A small image super-resolution model, trained from scratch: arch unet.
Rows from block 3, named by matrix and row number. Rows with one number belong to one channel. Each number is 128 + 32 x the weight over its row's rms, rounded and kept within 0 to 255. All counts start at 0. Numbers have three digits each. After the name is the row's rms in percent of the matrix's.
# convs1: 3x3 conv (model.enc.1.1.convs.1.weight, 64x64x3x3), inputs 0-12, a 3x3 kernel for each
# convs2: expand pointwise conv (model.enc.1.1.convs.2.weight, 128x64x1x1, transposed), outputs 0-127
convs1.9 092:099144112103145134123113126153162098169186140155145127157159132147150139115173092122109121094112099139095133124094119129159064123147136051160168065185188142123114174128127061119127130173156139180120093111094120106171068117089093128106123194156105108086101160136100101149140122122121168108139123112092137125138096098128149150146092117149190077193088114
convs2.9 105:124137139147126137127112144183126099194138120152130085131165118110103093136134147147128115161097119191171055118101130090213072170095142127126133111115055090126083113217116110137135075127052126161149101097122148109158156088153121148103141147146137175112121111082125092116102122120118116069159148159132136113115188095109120095068110055150079175182110100120063165121136097119131175171131
convs1.10 105:148142143180142120109128118115155147114141115159098148133100073125153069091119066136122091000127171191158106133161130122132146115167167139121095148111067135131112133145113180132151048058107047091155189202102068079162108149085175101124126106109111095107114038129077168103156072161106092125124122124120130111087083112119136070160113101150157161148133121
convs2.10 112:122095158108126177190131126080174158134062108119164136096143091098142152163117128126150080139104140116131169130105104094146128113089137100125252143162135153199142064158115143144140130123191102095125129058143105161181105130075189103167129175117176150138137144102082085122096036121149144127090125098134099138126139135104115148145170162106167102133127122167186160145167126102155094119131
convs1.11 092:152127111127096174133155103128136093165142141116140160165129134192147131103186149110130129113136109106089135165150121127192106101125102176091092153079185158110131112118117080120083165159126159139177158120066167033191130182113118052151113106109127103146095182140144103125140135098163172163128109113102091199114116121089161144186122105133017163091082100
convs2.11 101:154124117155170138126110190116106045076080081157121122128103142224183147156053114107207092161129132174158189211146174102088090119123134085111108112124155125104089082125152098110118089099117136094129112136112078113079095132150145119106141119099110077151138116104159125115141078139118166172102129093184117171137107185139112175096107110080127152175135158142105099124117142152134128158115
convs1.12 097:116123141135157123140117143150163145127149099138114118121162096115156086106132163116192126136131151131138101115195160120100175186180134123157139150106135118162140148164137130106206155154094102117142123116085145125133132163124139155146104110116080129123133134124084079108081152127140186141141153061175157160137166083162189134106171125156161131157108124
convs2.12 114:134189179130104143095119052140105080167101169149078138166123138111146170156081080139087122202134121116102149130178110099137131156149106148120137078146121095111117195122094126162110150188175139130131161065116095161127170102109145102073084141086132087161153171099125152152105138194110191075087127173085123103129112126083139140088089113074142095175123145107145140161137069156167129124155
convs1.13 097:129113146099178121100160100097116167104116175172104193152135099154093127132101081142152139143151131117136210118157168127116171154113188152093105178050000168109102105158097182145205109083127102132094123170127114141116127174123061066109141113092155074138151092135172062136128115100165134134127129120119255144160145116111163145122137127155177102145193128
convs2.13 113:131157128176112140142168158140175113138199114133116140111115095126115154198073173118109115079134127122171111154131111129102170077118088175139157129116142127131130192224145052122038182077145090082157167123134153155064106118128106180145171159165154147136163151151099136127104080150142108151148084156089147113145147170119129121131103132117119172083115147182160189149114141152183135099138
convs1.14 092:140125125146120128079165116097168063216145164140215145166131098128123190140179093101171146125120090123128084159129132082113085118154149173137149131125160128175074131110139090095166179111129093126099162137116160100176122193162108032099160115124106133109152138132144122107092144133172146127149116155147137144090143116123083137067204160066232150127121162
convs2.14 102:112160154155111130129139101126084177150129139109142140097113099119124070083121106138176126133187156076078098146110113132116110154152119102105117123131133179132158103145155084118130090120122111147171147123126175132120159091109139125103163153095114216159118160082146136146129131098112131168093104123119101123114079061157056071155096133142041213185086174085100085170184110093105187119177
convs1.15 087:158151128144149128133092118184049126084156145109120143129139141101100094094186195093110144144109087132083138096141138173183103133120129152147138100100144138209107087210104190109145104155142104162194174170132134098150095124131090191122111125134163107143112137169135104130107103116163182101142084126113149110138188150098185124128134138096143132108161137
convs2.15 101:141100128159096110096111108142111107101121110163070078136149152166102157172153119095146163084136132118178190078171114186147113127127166079121183138144164095097222115086114135183137141159163120121163079186108170183083165129158141096123205120112145099136090115174125121112143121175149106112118119105153099178142149114085185130118103127116083137095132175098169093065098138185130149097145
convs1.16 106:134097134121131155135122135050103131077148155144129158110145142093086166130095110140145095171024171100158138113113166145123134138122163057139140037213156138151118104155119120162164124132089165143118106065135135140103131127096098074140105083120141113093085140127129101127143093117105150136115105072123163138213124125126137050184119121138205089156158127
convs2.16 090:086113166169169156101109131076125120163135088116152152096142196112087146111166160140105093126106132149126138072122126121137035117160160097130158135140144108144126168125137150132178092140130103164132125130149115073185125108059175084154073153088143110139096123083085053166103135151123139129118098173166107173139176122100058149092173093121112083156112130114135187141148200130087135067169
convs1.17 115:119116170160063139111170111137132077168065130153183158063177138123047176154126097165064154179137108147154133068118142087135146159147086122172082116223080134153137061081190149140088195170106170103103038111164098160128132140085098157160117177091146139108136181133113057133124046122068142140140116135164165073105153092162096151146153084086147128175109102
convs2.17 114:133151158131146168146114107109091176150149157125138105051189099145155133079106130131095065152136115130125116159139093036112118122105075062182140113095230106167141116111142184128090144094123100156166119140134107114144100110151071095139112150164149127144128169061124149095078103108130088143098139138158140170151077112073119082097069128113138119129120146154150211175156135129114148130170
convs1.18 108:100160107164131080130097130114133106123123134142171154125200105120080123115152132154141157138168097130103115124078209111135161143090102102109142091110153104155132095128101104105130154156154148152089052175072132106199148097131108138144179068128149056125077156156100173116147086139148175125124136110130137144136074149098177123192152133180082136089101122
convs2.18 115:132120165131126121125165145162174132125079159136118167129163118120166123102165142148140132171127131120042134121125148093152090117098133131192111201142111154136149095104144125058146198103119111104113139127125115164149098113173175091100133142188116094140142149116093083100089152135107126134140097186103147164131129132071046050083133120135127118124141113084142030103084191167093079168174
convs1.19 097:140087147138111167134120139195090138116065095143097105129135117171110098145138106114162103128151126154131098104120186127112083104156075064105081046128070136156099076116116132118154130190221180185120085132092142138116166147101142170139129218094143132092117161061118083133093136108116100170115086085089139112096198132112154103137125095198038105115115150
convs2.19 102:132194124192152172104134130158139174098165134114079084150162177164216085182142084138151141111107105144124130224124105093126128153167163117124142152121110140141147103166130102139068177127096187143187106141143141164134165086167132129097091134158070124102106117101124171078142117107103165113143170123155153130148152113087142103097131074099095076113130110152187131109136128081156142194180
convs1.20 110:133153156088102173106124153126149112168090118108077124089220090110084194164092142175110105143158115127135194091138088123130135133121128071098166091110158176202104115140109105001136158132121108148082172130116093078181167151141143061152101135147139038138122175094061122108114104155168111108111129118150110094141099068151079057158108095149114121135107114
convs2.20 103:090079122148086081104114125093124130149170108144131162125143126118143070080108081128159161132163137088140133138082095159084162108134156116078117194118148136106051176142143096161127134106116203165154099115115112137103148154203117178109069128134091146165138139140150107094146132130126108168027122150110145134100105138187067121126075161196109135131092105107072059164109122170149152125122
convs1.21 085:148165149160109094172112167170155121150120167135180155139116219119207104159173160157134166139131179190123177143103164179145105146156150091162124106186180145129138125149116140128127135170104105178141144114223164145108117127111162112156098165116157129121134162140124143138173113157063128068160096153102117130139125114094104136116115133143093087096100141
convs2.21 098:070172130178135124034122088116144119062154127146125129169130108133095075125117124156152090105113137187161139152081118122130042109121157166118123176153104167121132140152125117133133042114078098133136124080157186158146160147126118173075104153141174093124236191122138149148126076102099153122118114112140154158095146098099053117131103109132084139139125119132091111127126134116110150159191
convs1.22 104:137104104119127124106144114086125141116166151174130131096136137095119071145103135136193154130163123129086137111147121107123140159096132080149142086125143116158179067086110112098124176201119144161087064096132158119115143099134122128124155172187132055129083145154140143062142174134128160099149103136188141076186135062130152109155138094183119100115094159
convs2.22 093:127144143062121152124131125128114183096038149086190118091156156099118129182087146096124118108107151160059145133079171126127150088181132136178138121129110099119166125119100133146142132101144110134138101073169112197143150082123148159140152164132133148195150137104091171156092099105134120085095141102138160160105101173089107204145081157067162174155116143169151118148162158132077167201127
convs1.23 100:130094146133148122145119106161140163125093118121122134095103140123087128114128179116136149137165104158079118154119158130145129126163114062231154000172237117096113094061110159126152139193130151208125087072107093119157080067105164255122154227169135103123070127144133132106109097093139198161099151121160117113176086114153124081146128096141193172136142125
convs2.23 082:105081126176127176146120125120115114183178113086159105129156180061118164144127144165107160113113167127117131108115141068131053124160108147136170101138111090142112136186099085133140126154112117161151083139154145097155122183119174108116138146153176143113114097121082112168094194160162143136149132108128130147132102168098079145122137087082190100153069158072146142138192148180071159206064
convs1.24 110:132135135129120127152110110112063116099193139092146138144050123134103143081182092074131105107089114139077110180165150189067135131125125140155082136210104159158092107138127150110142131107113147136146091138124126134122127117116161167107127091136154118146108101127128102110079255104142031121153078183142126131145232067101167140127159126213096114109141132
convs2.24 092:129115139139195162171104125125186105165146134100214101064176184128135121162110158070124110111049128130135148122155110110136145114148114066083145128093083085082127155139142150148153141134087121168202111090170113131176127102156103112127092119110159117117119142151088147125148096079112097086147151121146138128065119114097103124092160116179188118094208135026115133115123098129155101110115
convs1.25 112:121145120139113129131148079130114079160160099118130079163137131110086113089139107120117095144184117117076114123136119126091163116086102088090128108156189155136084085094119140216176123078155162120116106202081126046157134137181145087110124122153185100158134031088172075140090145140158117092158103170156133118070212058051145157108183120159154087133115166
convs2.25 091:120151129081137101112178150140093078069119148162123161133072144178140152102102114080179192164114145104131141083147140107159115158134117156154129141083118092123126120118106130123090158163143199120159129108035116139114112227159168120118130084182170108144121110142176156127171193119130144185168109138150065137168167167125134143171197107101129132118144155050132110103108138103097157111143
convs1.26 096:142102141134140167129151128094067101115073141133126097156155096097126152147165100113183114105176086123063126137129134097161138117132105125092116114180169166139112083106120118135134157156130132203124140098094137090152140077123121130119060131091168091102049098089127073144109121073121149142179061131111127090126182029089127107144162129154065049126081111
convs2.26 096:133164136164177162190108172142123186146155072133091102106179099174116169119183123116129160136120142156130164100146126112143164145136078130125088068133122128126159045132102076148114136132177169131075140146189155142122087087165177149142122124078095087156110140080102123131159162082136139110156144093129147151140067157165123121094144058087138166197103125150198132058103124120116106163119
convs1.27 095:118129142114085147153099105183149164110158130138110083123073135107204119094111125081198093151122160090151093119133121154060103122176193145134117129158128151127156141159130114088154096113088078201102180149226152159074122110113186128084105142094163135158123098113122054186063110063174156139104152142119172142116066156089121126082144116111154082129099147
convs2.27 101:156192077107125087118137180106111108113141044106057150148128103117135155134066119150134115150154073117154117133146150139219115141110145118158133124156136106112133159186087136095139157124117138115105115144128144147128123176070123198097108095143164188155211159159117099069145130175140117095166110134122089125131082139077147122186064158134165098158096155177080141133124171183141138099150
convs1.28 087:103072129106071033112117120153132113181176086090163116088105116103150077082119142127152100116164148138131110128163064146109154112144095131110170111143168112154126094032049124148174113159144136186170107141111117092080130111086122117109122131117207142170112093156190102100094135136169139140150113129150146109141122123126156076140111156137082104140117139
convs2.28 088:148135080182143119084165079171090169127152110068094112121146162108154079112084160130059121129132091123164146131142120165186174128150155123129072125096130087122110151129139164119154136134098155118098106203107111088113100090132116143127140159106110086118063124160160158085074166117129096111104141166100126131125072103123180151101042151217133189128099105105092160151139080147123165111184
convs1.29 109:134059151071105127138104162066086110148098128156099148114113222122118127158122129104104130163092167137118148119142138133150113140154142152104065132159149125177115072065115140193184119237120168132097090052059097108180162099120065003100078137187128062105095155070147083051104104155152099150105075109108192089173207070132163104145135110137120075156137148
convs2.29 109:120114147149132094156098122111105081141116099140151142094092163101128115115077114151097139094167169183177140081101089144106134129134183123159144150150123072158153115066153182108162162170117122138153115141190140142102090141191109089154102093095138025174152158099162178130116139127157088132115091077180154114112136107129102110115031119107090155156106097170165090175092134088160104147092
convs1.30 105:147110128161141121134118150144127119143089117062112093151091106123165172126164070105152155153167128131191072149134143166141178114164104130138111154105163154132094101104119149180158165097103129168139149130109137112117071130112156226182128144120089136130187123122100175072082166137150082082119089133119103085181079154149144111129158163187083113156106137
convs2.30 100:138136162137148114119152174109079059180114096159150137186136102101099112121107104155104142152094078174122088124151092074164118181179124121175162153141114125164146153114154092139122108119174223106128110139148138164146118174059129140111116137197114112119148142161128096196181104127132154169146109138139142117118136151195065112129120185101113131120137041098142183116157179145122143153192
convs1.31 097:136125102131140130123105117111133195107123110078115119170130135113048049154115132115163138134101089174104094101138160161082156101198067146166105162096080145159122113141070142128141129131126088078113166168135105134080098129142154164109108110125167162154151100161127131093118120132128127136130120083121138144120083153131176161130083135128164114103141105
convs2.31 096:164148086174162114148169143123166129161138167067095115173175138084182157109149153153090154107111094151130107136106059071141129106138076128133123137121125122176054148127139158175146103111054192101070144083090104104173129139152096120108096148108100088130153129155188143140117174164099143152152167119159147148125105085113172075219159135178158119099136147113120124113167084113149151177154
convs1.32 090:161156122125125137155076173134103125115120144095143127143082110115240095170115134110143125126126122161097122248183144166133184210122118101094085217155083107088064161128139067146151121143101100145134096077086119149100074148120108138112093175124131112125185124125133066160104173183131141142064091124109124113086154207121164160179163136185077140122110105
convs2.32 093:077178152176141137147186129102121148166102139122121072095112142105135074131126121102141135146057141104068097054152159099085129090127073142126086060098128131102102083171135093171151064129106142126119141161125184096167201115148126140133154103124156119149129172140142161139049105099179067075122168120150092165163108116093118126152066104143133152085173137074134109144094122095119106112109
convs1.33 116:122147087144084124119088142105040101085143197146107135060170145176130094146107133174095084086185163097146059098142132107142166162159141135146163187095076127110153154053160109179127113085119148097131086105112143153096135109119072127187134100093117060127103140090148121144138045129121120101090149106140191124135146127098138102199138133082090116125124113
convs2.33 105:050117160136129137149094142107116155145140112136132103145148101080126080145148173187118105190184102136164078122081115054113140148144114115080116150170103105114174140175146155176125150131122132130141115105095162106105070103169088122131134132121142108179164107160124027029155163120093168172155112184135118150135131090141094116155116195144162112157126124129129135128174134169187152185125
convs1.34 093:134147140159093161127116174142115111153131115083132109133099115100181150130196072110134155121144131175109160161109137105176055162113120072164127109194131126109100090112137142159142102127109100178095138186140150096090075105084130152105093096116146132079100151083122048096111104174135108166137124140119130103125104082100092127130099115058204091071117107
convs2.34 084:142092122118138158178098126129138143140134130107123136072115191117139103144111139136132160116128105173213141158154101178175147110167115115138125119136155134139169072092087126127131195092158068157169096090109102139099090053098151138162206158138111097134152101111073122088217141138125099129125145161149124096122183149150109131116173148135062153216133127156131126099133151147128121138030
convs1.35 092:139143136118116097150107167188110092172179138169120182122125156125193085110128159124177127172150182155225175135091124104221126130163125085149171133080127135135147158115098131127148084093074140129080106144089141106136172097135197255137177175162074153094170097143073141125136175130168093160151128132120134120131169152121122113133102172126069069106144154
convs2.35 092:099127131134147193142127163125161109144214149113130113109148211134091114091113160106107150161152166203180168207092103102122050127122164079133139135089137099090109120149144151107147158098178085150158181183082146085140122144133093169093139114093091159126173147156136067136137153191137120184169141153154113127127164162150124150101084123184172165122139134134144155142085122154127088114123
convs1.36 108:122110124128128105127115090071143160170107111157133149046173133158112178120199088130073140157036158116184196154125106119141101144111151120166130125114109094126164084106107164159173108130123153153097120112136136054147123128102124084098195132122122128134153073140104127101139113165153100127107111126106132194102154100073193097145164104144084119080112177
convs2.36 101:138140201163097173095159134149160156175122109185195124079140170114121073106175120140124100132218133102128141159130068150106166105119096066111223187113098148136089171132135156138135175179150144150158111122106132122162141148148100071136128155143100123153125142127148084143132112134111116060114130145123119084099139134107066146087155128130121147174085131131148185166209134116141134135187
convs1.37 108:134146128144117142138143137074079119090100150096086127107109156114128160121125081182137125125108093145122167086144121121068129130092131127124110107161156127184178102104136194171174172124112142127152124159138130096127103130168155144126109072125143107139130088071075062151117086145120137126144118110113157116134077117118123066154140132089164094106155151
convs2.37 106:120158072140152132049144130114162074183107202154136130129076111122144109111095043117181054093152103143148197100096113154106079118116150116123121141115092150202104114124164145113104126121187174145139197136123135112177194179114156162115166140156133129122128138120131139125130094139122119137190130137119179120104123090172131151149163139141092121127140148137099035099075148168162129158098
convs1.38 094:155127110103111132116118144051106161074099122169105127111150158146057143145147071063120154144070186081173053141159187144094140156162167128109124156127115089109183133134124178140181072105113123131118147134175136163128149087129095105115107118113186133133085183108147120144113134103170078119080123145111203094054112122115085140092093138131085111048162136
convs2.38 098:138084113107121135154189153177159140156117135128142160151158109091086124154119064182105092114139110101061169111123117143078173108150127087146170159106135180135151143115109183131147181105091119162175132192146163072148168101088142119153102170094153157123139147136135146132119214101157120070129173137135120144118089101112148060121085151120082107080106171090184168164118068107148120062123
convs1.39 096:120096128142114113147171131141136139141130081120055140115080140097167085188186133162120123098124075147168169088084096138147159154166130098180147161138124177035108089054144176226116146142104166069169028127123116184114156123144107169154174123083154154153116114122116057124129104111123132078120116135119149143180079128133141126114100090131106113107148136
convs2.39 118:152091101114150149108065133108079130119103099163179162117135106171124092170110164138104165111151156097106113181114108204110183128105100135109200139126198126087097127160135124059121155129103132101119116104113160200210076138134145126129100142109185174093148129134101170125084077138102073136091130092159027135127141107150115172105109137100114155105080104180154121112148133140143090147118
convs1.40 091:159148124134153185166146129112103154089114068074150164139103205150100119120194145085090095128101109090164089126158185162123110144111094075149126136089135164118118101084091151145150068120131113135134142142146161121149109153099138172109085168163116104125071148054143137100122148186132131108164137160122102105075153101126111169096127165119183128115123189
convs2.40 095:133146123159084126145136170131135087092126090110167124136133094156107096179127068173119163113092094155092103105092083073154099169130141158179166071145105114157169096145116139119127103129092101129141093162165169104143154138127151175138107136116101155077157161146177120114130173151133226142143154068179064113123108129062143098201136069081132100092131144060188084134136126113120101109127
convs1.41 105:153130157138082120155145169105111083105105099111101118073115133143058120115119071155133110119148128123101135117100155062103134096165160119092139092109136154149089106004097120071159116222117130160136092126097115071129099118112092146090115112204184056103092138156134127102119086104124161115114176112170141121144143104181109101136174134145126064162066114
convs2.41 098:123127092131195058125198130100121164212097177134154146087171153107153115063055130171098129139134148123112101137137123151141136107150152144142087086124095080134163146102139128136143064125099158181075090157132140104129110091090096100146143139101101093143053148132146114110126192095096133174074088148178139136115099127136188133147087172134137136175091124135154166102128043125130138094113
convs1.42 091:139092133127148145118081146069105123106088065103127169130152131150091081032203149118098110127144095084141100144136157142175124115148155108119164115087196104147109140096088145128132151103172106140103081190135168085155168138117057062116087113161099138116110090116081117143164100136161122115141072140158097143083093139172094168115117154190120096125091171
convs2.42 102:116130140173100096113153164097192107193137174122100128121128131151088118186136098056143146110129108144129148102070152184208070129122139130077169078128158151109096037136101146124176140105082103095101094114101155085082149121096158106083115118147154144166089087141140100153145135086120143173161124117111116136142146122114147189083135105136136128061086147181068108159134079116111156134076
convs1.43 089:133192128164161140144168145133098114123181142097113108164158142163120177161123108164094147147127191117194162162164154130052107161125133150226142223131080125087118086130100120167091128111175139146149138100126127127115086042099084102101077167169118097082071149100092136130148147114120116134062083129156079148094018085169110146121110134144169125111141173
convs2.43 112:115146068137154122121140172102085129112115140093145167165134102150094098133074125147134043079100087190091117187138152120118105121134168189111069095112148156202121089058176183117133145097085141111126100102114118105111132146099098134108143141083118148096185132112100153153202112132118161166155122161157135108081159203162114128079111123050103116170152179101136153135105148097146143112116
convs1.44 114:108138103136153149109141118102071117136129096128113088159092200043175058127138094099171141172079174115135137168143134150156100090119054108137140168081147101125181127124021105132135110143084069135113160133122119097098056166098136120109111149091131124170136042141169124136115128123129153113104126120124129116098113135080204144135118137086143125097141123
convs2.44 099:180150160139128153148175095136102131173080111149100140170123127137163136097140209142157144087139128120147141134188194119157146080158121048083119159062129112133173091123166165159124185141123141091109129158087094087081128177158108118172154125114099125128114130138110165154163129134131073125177122149142083157129158110107144081152136170168127157201093127097149116113144143104118214195189
convs1.45 099:146104142115116092129119118152065121095076123086152045183095110088122079139113108152045190168113076139117136131102113141141085110140103095204109108133130137153119122097059140157218100086097094123128117186130133118095122142101103059102072090153162125124102099164137148096109116135158122128122105165152138118127097115139114180091114095132094010109169127
convs2.45 081:106140112163112111134090135129169118158178231084153138113090124169125123093101107118121162068100127146197162145107138132107130116159098096141106178160098124103091112119184140158054090128113126173145149094115119096140152167122134184097147159084123135136114122177162208162188145137123074120190120146107142154072150045180146104135163138181136165093112111068100106151131130143162149119132
convs1.46 101:135121133142140123154124156144117165133173175201153115141114158137153165098144124068233120180063187061128092140091133116127116114131141106146105114170116120094182153183155151092137144179113103127138161139148135132087124120150142102092121112135118119106133121172090139109116110116161137142164096156081156112090173113173100096042186087058210039106128101
convs2.46 095:131171172116147151113097109165124142055126119184114154086170178165089101141123106170127089145161083133157142174135101097117108161113117109137160154118106097124162131156047181081063164129163089163149098111123128096132136090107108084158117124144154063139158131101076117144066107094146153128136131164137170155160169083110125083099158165140065061121121158191126143159113155072149194116098
convs1.47 104:111134126165143120134123127129082116087139169159222083176084120152139132091165132111143138127190160178148131120099119120137113138101112142134117096095158107078102137185108127076129151160112103127142127151146137116115159214096113036198150143141109077122127146114130094132158144146185147118124201147145143165197130121112129119141140109159103106127152125
convs2.47 105:113162189166146069135158133112111131130097115107119111093139099137110144047153106108136103164140123102070168109123138098092146088134185105176098157104142211125154113049117181082147138166131168141155117148147139138187140150117117040149138093118156119109105164153134219093104106143140159143091127151155107075097099158115097114073096135089100139154154132164146126151052110095090080134121
convs1.48 099:147097134120183112135169139093092093126062111125140139151183152159076082144127177092145125145138082126080145109103140099119087151110123131145112130151179198136125135146113181154125088083165132100147108184128134099170122126140088226122160147108133100148066058097129101153150157173108199102127089158116156120130118116134081141155125169143157160089170157
convs2.48 103:132136127086112135110124089152119080068106065140139135104104121141081113167180157113106101149112163156158152147157162087136124135102155141062082153102177174090079150167094134049147082148123144196193214131139104079136123087199137129124159119118162082158153099105125119118093120075123074075128134114184151133133158135149183130157122128127132083136152140107164150176130189112097136156097
convs1.49 101:141162116099166131128113147136126137079131152176207200153160150167184123098180113150153148115130109159120142183120135142057082169135128177159092139111124138125144192251097100102135072081077046109126183170137156136149163131110114161115127132170100077092070170088119115075113137135157122130102128108079114156069148134091114148085123163071255129116167129
convs2.49 101:110175169136147169132097190159125142136192100172156138191134106163125120091171135076119034088125072156117092143148127058138145114096119144114116167126146154134103147143123129134145084095157135155126201160070167093190159128107112137204108140090128175117118137135132132100084115143141129135156087198131071142169149087155123104090129108136162105147153165087121154058149140138178108092163
convs1.50 102:152116105101186147150107130154150157106068107099137086142140121091113125122116083148106121148104154110118096150112136164091099125145096119135117146124130112060137173177174107118122115095107110111141173093163111157126152102101116135159154142124113093115034190132133103199111162135146114131133128154136163110134119165109137144076196098089205225054094169
convs2.50 089:109139148181097147146131168154127179134135130145153113153062118120074159191224151103118108151094115118080117167175151098159144203124118132094139105138108141114135072135160112127135153126152057118121138159125118143126182147130185072118116123133122156107139127097079088160127107119127120149172133141146056137135110114136039102145084060126151068166133147137182168073121116188153135186111
convs1.51 104:127120132128148120155101180113123139134126100100111226154111173158237054122159121087109132092190108132099160162102196113094162114121160133112064218131076129112089156149109105090122111122126084113124143122143147146128156138083108058088046075189167167147098141151143131146101167110124098137131072150123106148106138121103115139119170099159068078168158125
convs2.51 098:142157146133180137179098123089127124102086066120158153142122158153114140064156085130174138119199139103144129101133116131093176117174132152121084087111129088125153145132158142085121132094179138117098155131101071088096108087150110168113127162074121156121176124156126178074094073160131127134115143110178114132149147150117098152121116140144127160109175055170240057145192126149084118164093
convs1.52 091:109120158131152128128171113123161150090161137100103145174117090132165115110117136103134102092145031133058154160108132142085148124082104118133097047126138096136058111206101138163124097068177158161140158189127150122133124124117134089112133098087084138188135093118134154215147165130137130098137117170093136083146113159114102110154114149181114116143117131
convs2.52 098:125082089142118108107190113144102097095105079164147164116101100152121116141066149130152127171108111117024067177151092126169097150122131124161114120145134166135138213097107128107086169172096202124145123139151101091093149128105109149124207144133130102145099118172119089093117092220138154099096168121130096083121099144101154162102109133136160146159117129134142175124128098049116158107177
convs1.53 103:148138146144207115136140163138126158161118125116180108212065126121152134119154117098174115173107170183140136138178091121140130096135099154152108188135097170079172101168137099042157126132110151162139166088172104123127070140159128086119116151077127093103115174129138134138120160107128072114090135137086114130141103102085133113166141104127112133128108125
convs2.53 110:137098089170156195153155088108058108130125068107161073110166141143124118138066173159170108142153085150105133121182072122182108138100085106163153122122099138125182156104132095087170109145120115111091064130144143136122151131132114128154180135128135102131228157172140098143168110145134144079125155120167159059153152122083155125132152191113175133132102154152143142088145100112142135032148
convs1.54 107:138129116139133103148130131159125186120129167179248119103158178146192150158120152102119122142189104131072123094142092143133145152082191112117124092148115117103111113127115068126162151143099107205087148133166111158076089157122128065126124068145144121114110186106130134136086120124160083093141161116130078148089118082059104166127094122136156094089123209
convs2.54 097:165107183105127118143062125083150142159109121178122139090151190045147135145146133144105087157138135065148107152107100141097188150099109140125117106146098116137147122127176153110174166108067125047123123140142148157123116120125109059181136136127144114140121169096063115094129164146113190186126108146137118139129062113094037109136157108159126127139141084100197124126181100193105126167107
convs1.55 095:167135121122142135147130106212117155080096102161136097140136120122189088132066107192101089131072094068162138134063128085089163153165155142135114134160065115164117104169100136149139091064099110105126142118147140165152102127142132118133136114104149135121133106085155128127118147143151127176135176139113142111108162135114159200079161168099150141116139181
convs2.55 099:115143188133075104186093101169132098134063148166094183079125172108162118076108141144132128114075109131108118147174145144182113126137145123153130140148145176096094083115136127093138110083171151093134089117072132110121138079085105110132182176138141156074172137132095107072169121145107122128103122146141117120184182128123040068128142165120073120152158147122172180084108172106201158130141
convs1.56 112:102072096121138093121089098116108141109169181129128107142147140136156137127130130033169087239000155080160075121121132144128142131135109096183128122127097151141152105167127186095155082182124126127132145122123108138104164188131119061162152112156135075141108168114119147072099108107130142135117117137136143108145140113104151151111169146121201150116115154
convs2.56 113:058139118121139146137109184130088125126095174157125155116150067139133110137147083109113100119084147203144194116122167076179166152149128123169172146098083079157087169078193120153104141160105164143124086114112100165117143118139150092130141146092182091142151083149167154107126200143085092125075093088161166138153109108118137102131144199121133183137095106214127108142143143126123127139189
convs1.57 098:131141108120146129136112117221135151097108115128049113177113121129137119088115153137142120085175094097157214119131102102095144137125122126152124190110147095122138117162110164091130178128162138118174165137112117135120071101108120255115104109117101196133127164137167160052151125151138064114115100147208135144114120157156105112113154149126171099129140151
convs2.57 096:182141067134156116091160056153208139098136124153137134220099103110146126128131092168158071195159103099122093099135160131170092115119132139090101044129127108088197199138097165118130179128185137163128196138103100118136176123158122118117134170151102103158113149133138087175112078152120188116098133119100163089149123127123140137136077147125130156144135123149109126123145092149112179111188
convs1.58 096:110103111104094074092097086113100105177114131120152105100065115070121114158128089192158153162107130164099167163122147164097138131133165132189138120192142105122139067091126126115126129130149105161118108111103073118139140156160167077114107106148219099180080109142184142141102099143088099094145150134164102153143119207146160133091173086069251181106101094
convs2.58 082:158111129121109119084111148065148156159190101066147158114172152086175189132164102115096136114156126140128145117133171175135090117148140080151126083090085117196107091141130190178118080097142108079099118102128093096097160145089207126126143107114116121164052137104181091159104129138150085191156096189124129162108105109165109081121090124157131161176125159119079139134105140134124179151174
convs1.59 110:128162138191109141132166117140144130101093079127127121142118133132130149111149163134065133072196060216074225138116147134126123150175165115091141098129131072158144205141147090121046136077156173088178099196113164078133137106121125150109136148156070201061141066143087135095125136136152158159145164166146062143111113115135107122120134141106154122134115117
convs2.59 104:186142149168113154124132145099111152131118082124150143153171063121132130124131090124137162148180125110127156110114076132131148156116161179156128094134147147128144096122054071101085137144153136145144082101092144102164158109122132182172106148131088094193078200145111062087157097119116082108059134147103110097204184161157132189130110147055084120145119157142077078083126156143101134131164
convs1.60 106:114144132115133136141100116183138196146166139147142114194116138139134124158123098139101103130129130189101165168078146148089136131141130100101129099117165174149106161153115124091150104111148103122089154183115109084168145160155120123147133105144176138106106060171137155127120129103067010108094133099113118192055126154140139118095071142082191104155155084
convs2.60 117:091169092101117139034099158119107199106159150137092102143159159086110132150101134124111104170104183130188076184117096131104180152127068132166090096078118067128084099138147114150111135116088135113110171154137140138147133139107092111154111127149163129163165036155124155146141140129139106096102150142110136184095074076124173129118100087157127170139139182094076134141122131200172158172153
convs1.61 106:176133108094106121132121110109120101142144141155129148148024128084255106143143063169118142141163077173091133167162127135181145101086106135135138094170179167149117138145124128102143128185122139203100173065180120113122146159122139125109117134122100133120086214143123162153102150079165131118110143117161150130145146123148112159126160123108209133101140105
convs2.61 099:107098159127133175080106109168156139094118126127105137138144176123104136181087147124122119142127184093177126116147139130148123141130109140103117142131192164101137174118170115115151183149085103118179115124137188100158142142070091068152168147172152168167094197125092086184119099179149136104160079171116126142177138162094075173121131121186149157129160149114149101124149157137080109020186
convs1.62 100:135113085138131164118103113171107140099167104164102169109123132143140107111111185115092166088162170185105112103068148195086135121133106135108101118124086108166114169115130070176123157125187209119094085124114120077122153152147185135160116118083151141128110127087137138116145104120064087104112083139135140103086139119185124144165125121123108146078241143
convs2.62 097:141117193114094145084087111066147172138086090148128160067112108168138091162121144098121160203185116081161138163101111162098093160130064035093151155173088085106104192134178094159100125152134143108168191068127141164099101120111140117156098143107086123133131144149123158161110123122143101097050119148170154132095166104127139129121120072118103136132112112149144134107161064110144121164103
convs1.63 084:096065074072187089084064099125149059148144190120125104151118138130054113085109116128161117159081172127158098108144135171156139152108149134058132171091041116128134155161112095135129123063164133096110085129130145171137112117165091123109182145112163154149132178136121138220163122141155131101122146129152082136071123134151111124117104149113167152125119111
convs2.63 086:092098086134137105105109157140121088119095156137119101122102110163149138139094158101122064134094158224153116167182146180184068118122159103097077111111152163139076169116093187116130117135132125119158206091083088075121093112126087119085122135104158103115113111115127087153110045071127060135090123175164114161124151076147147129073131166175190103137120141133139169120141094096121133134143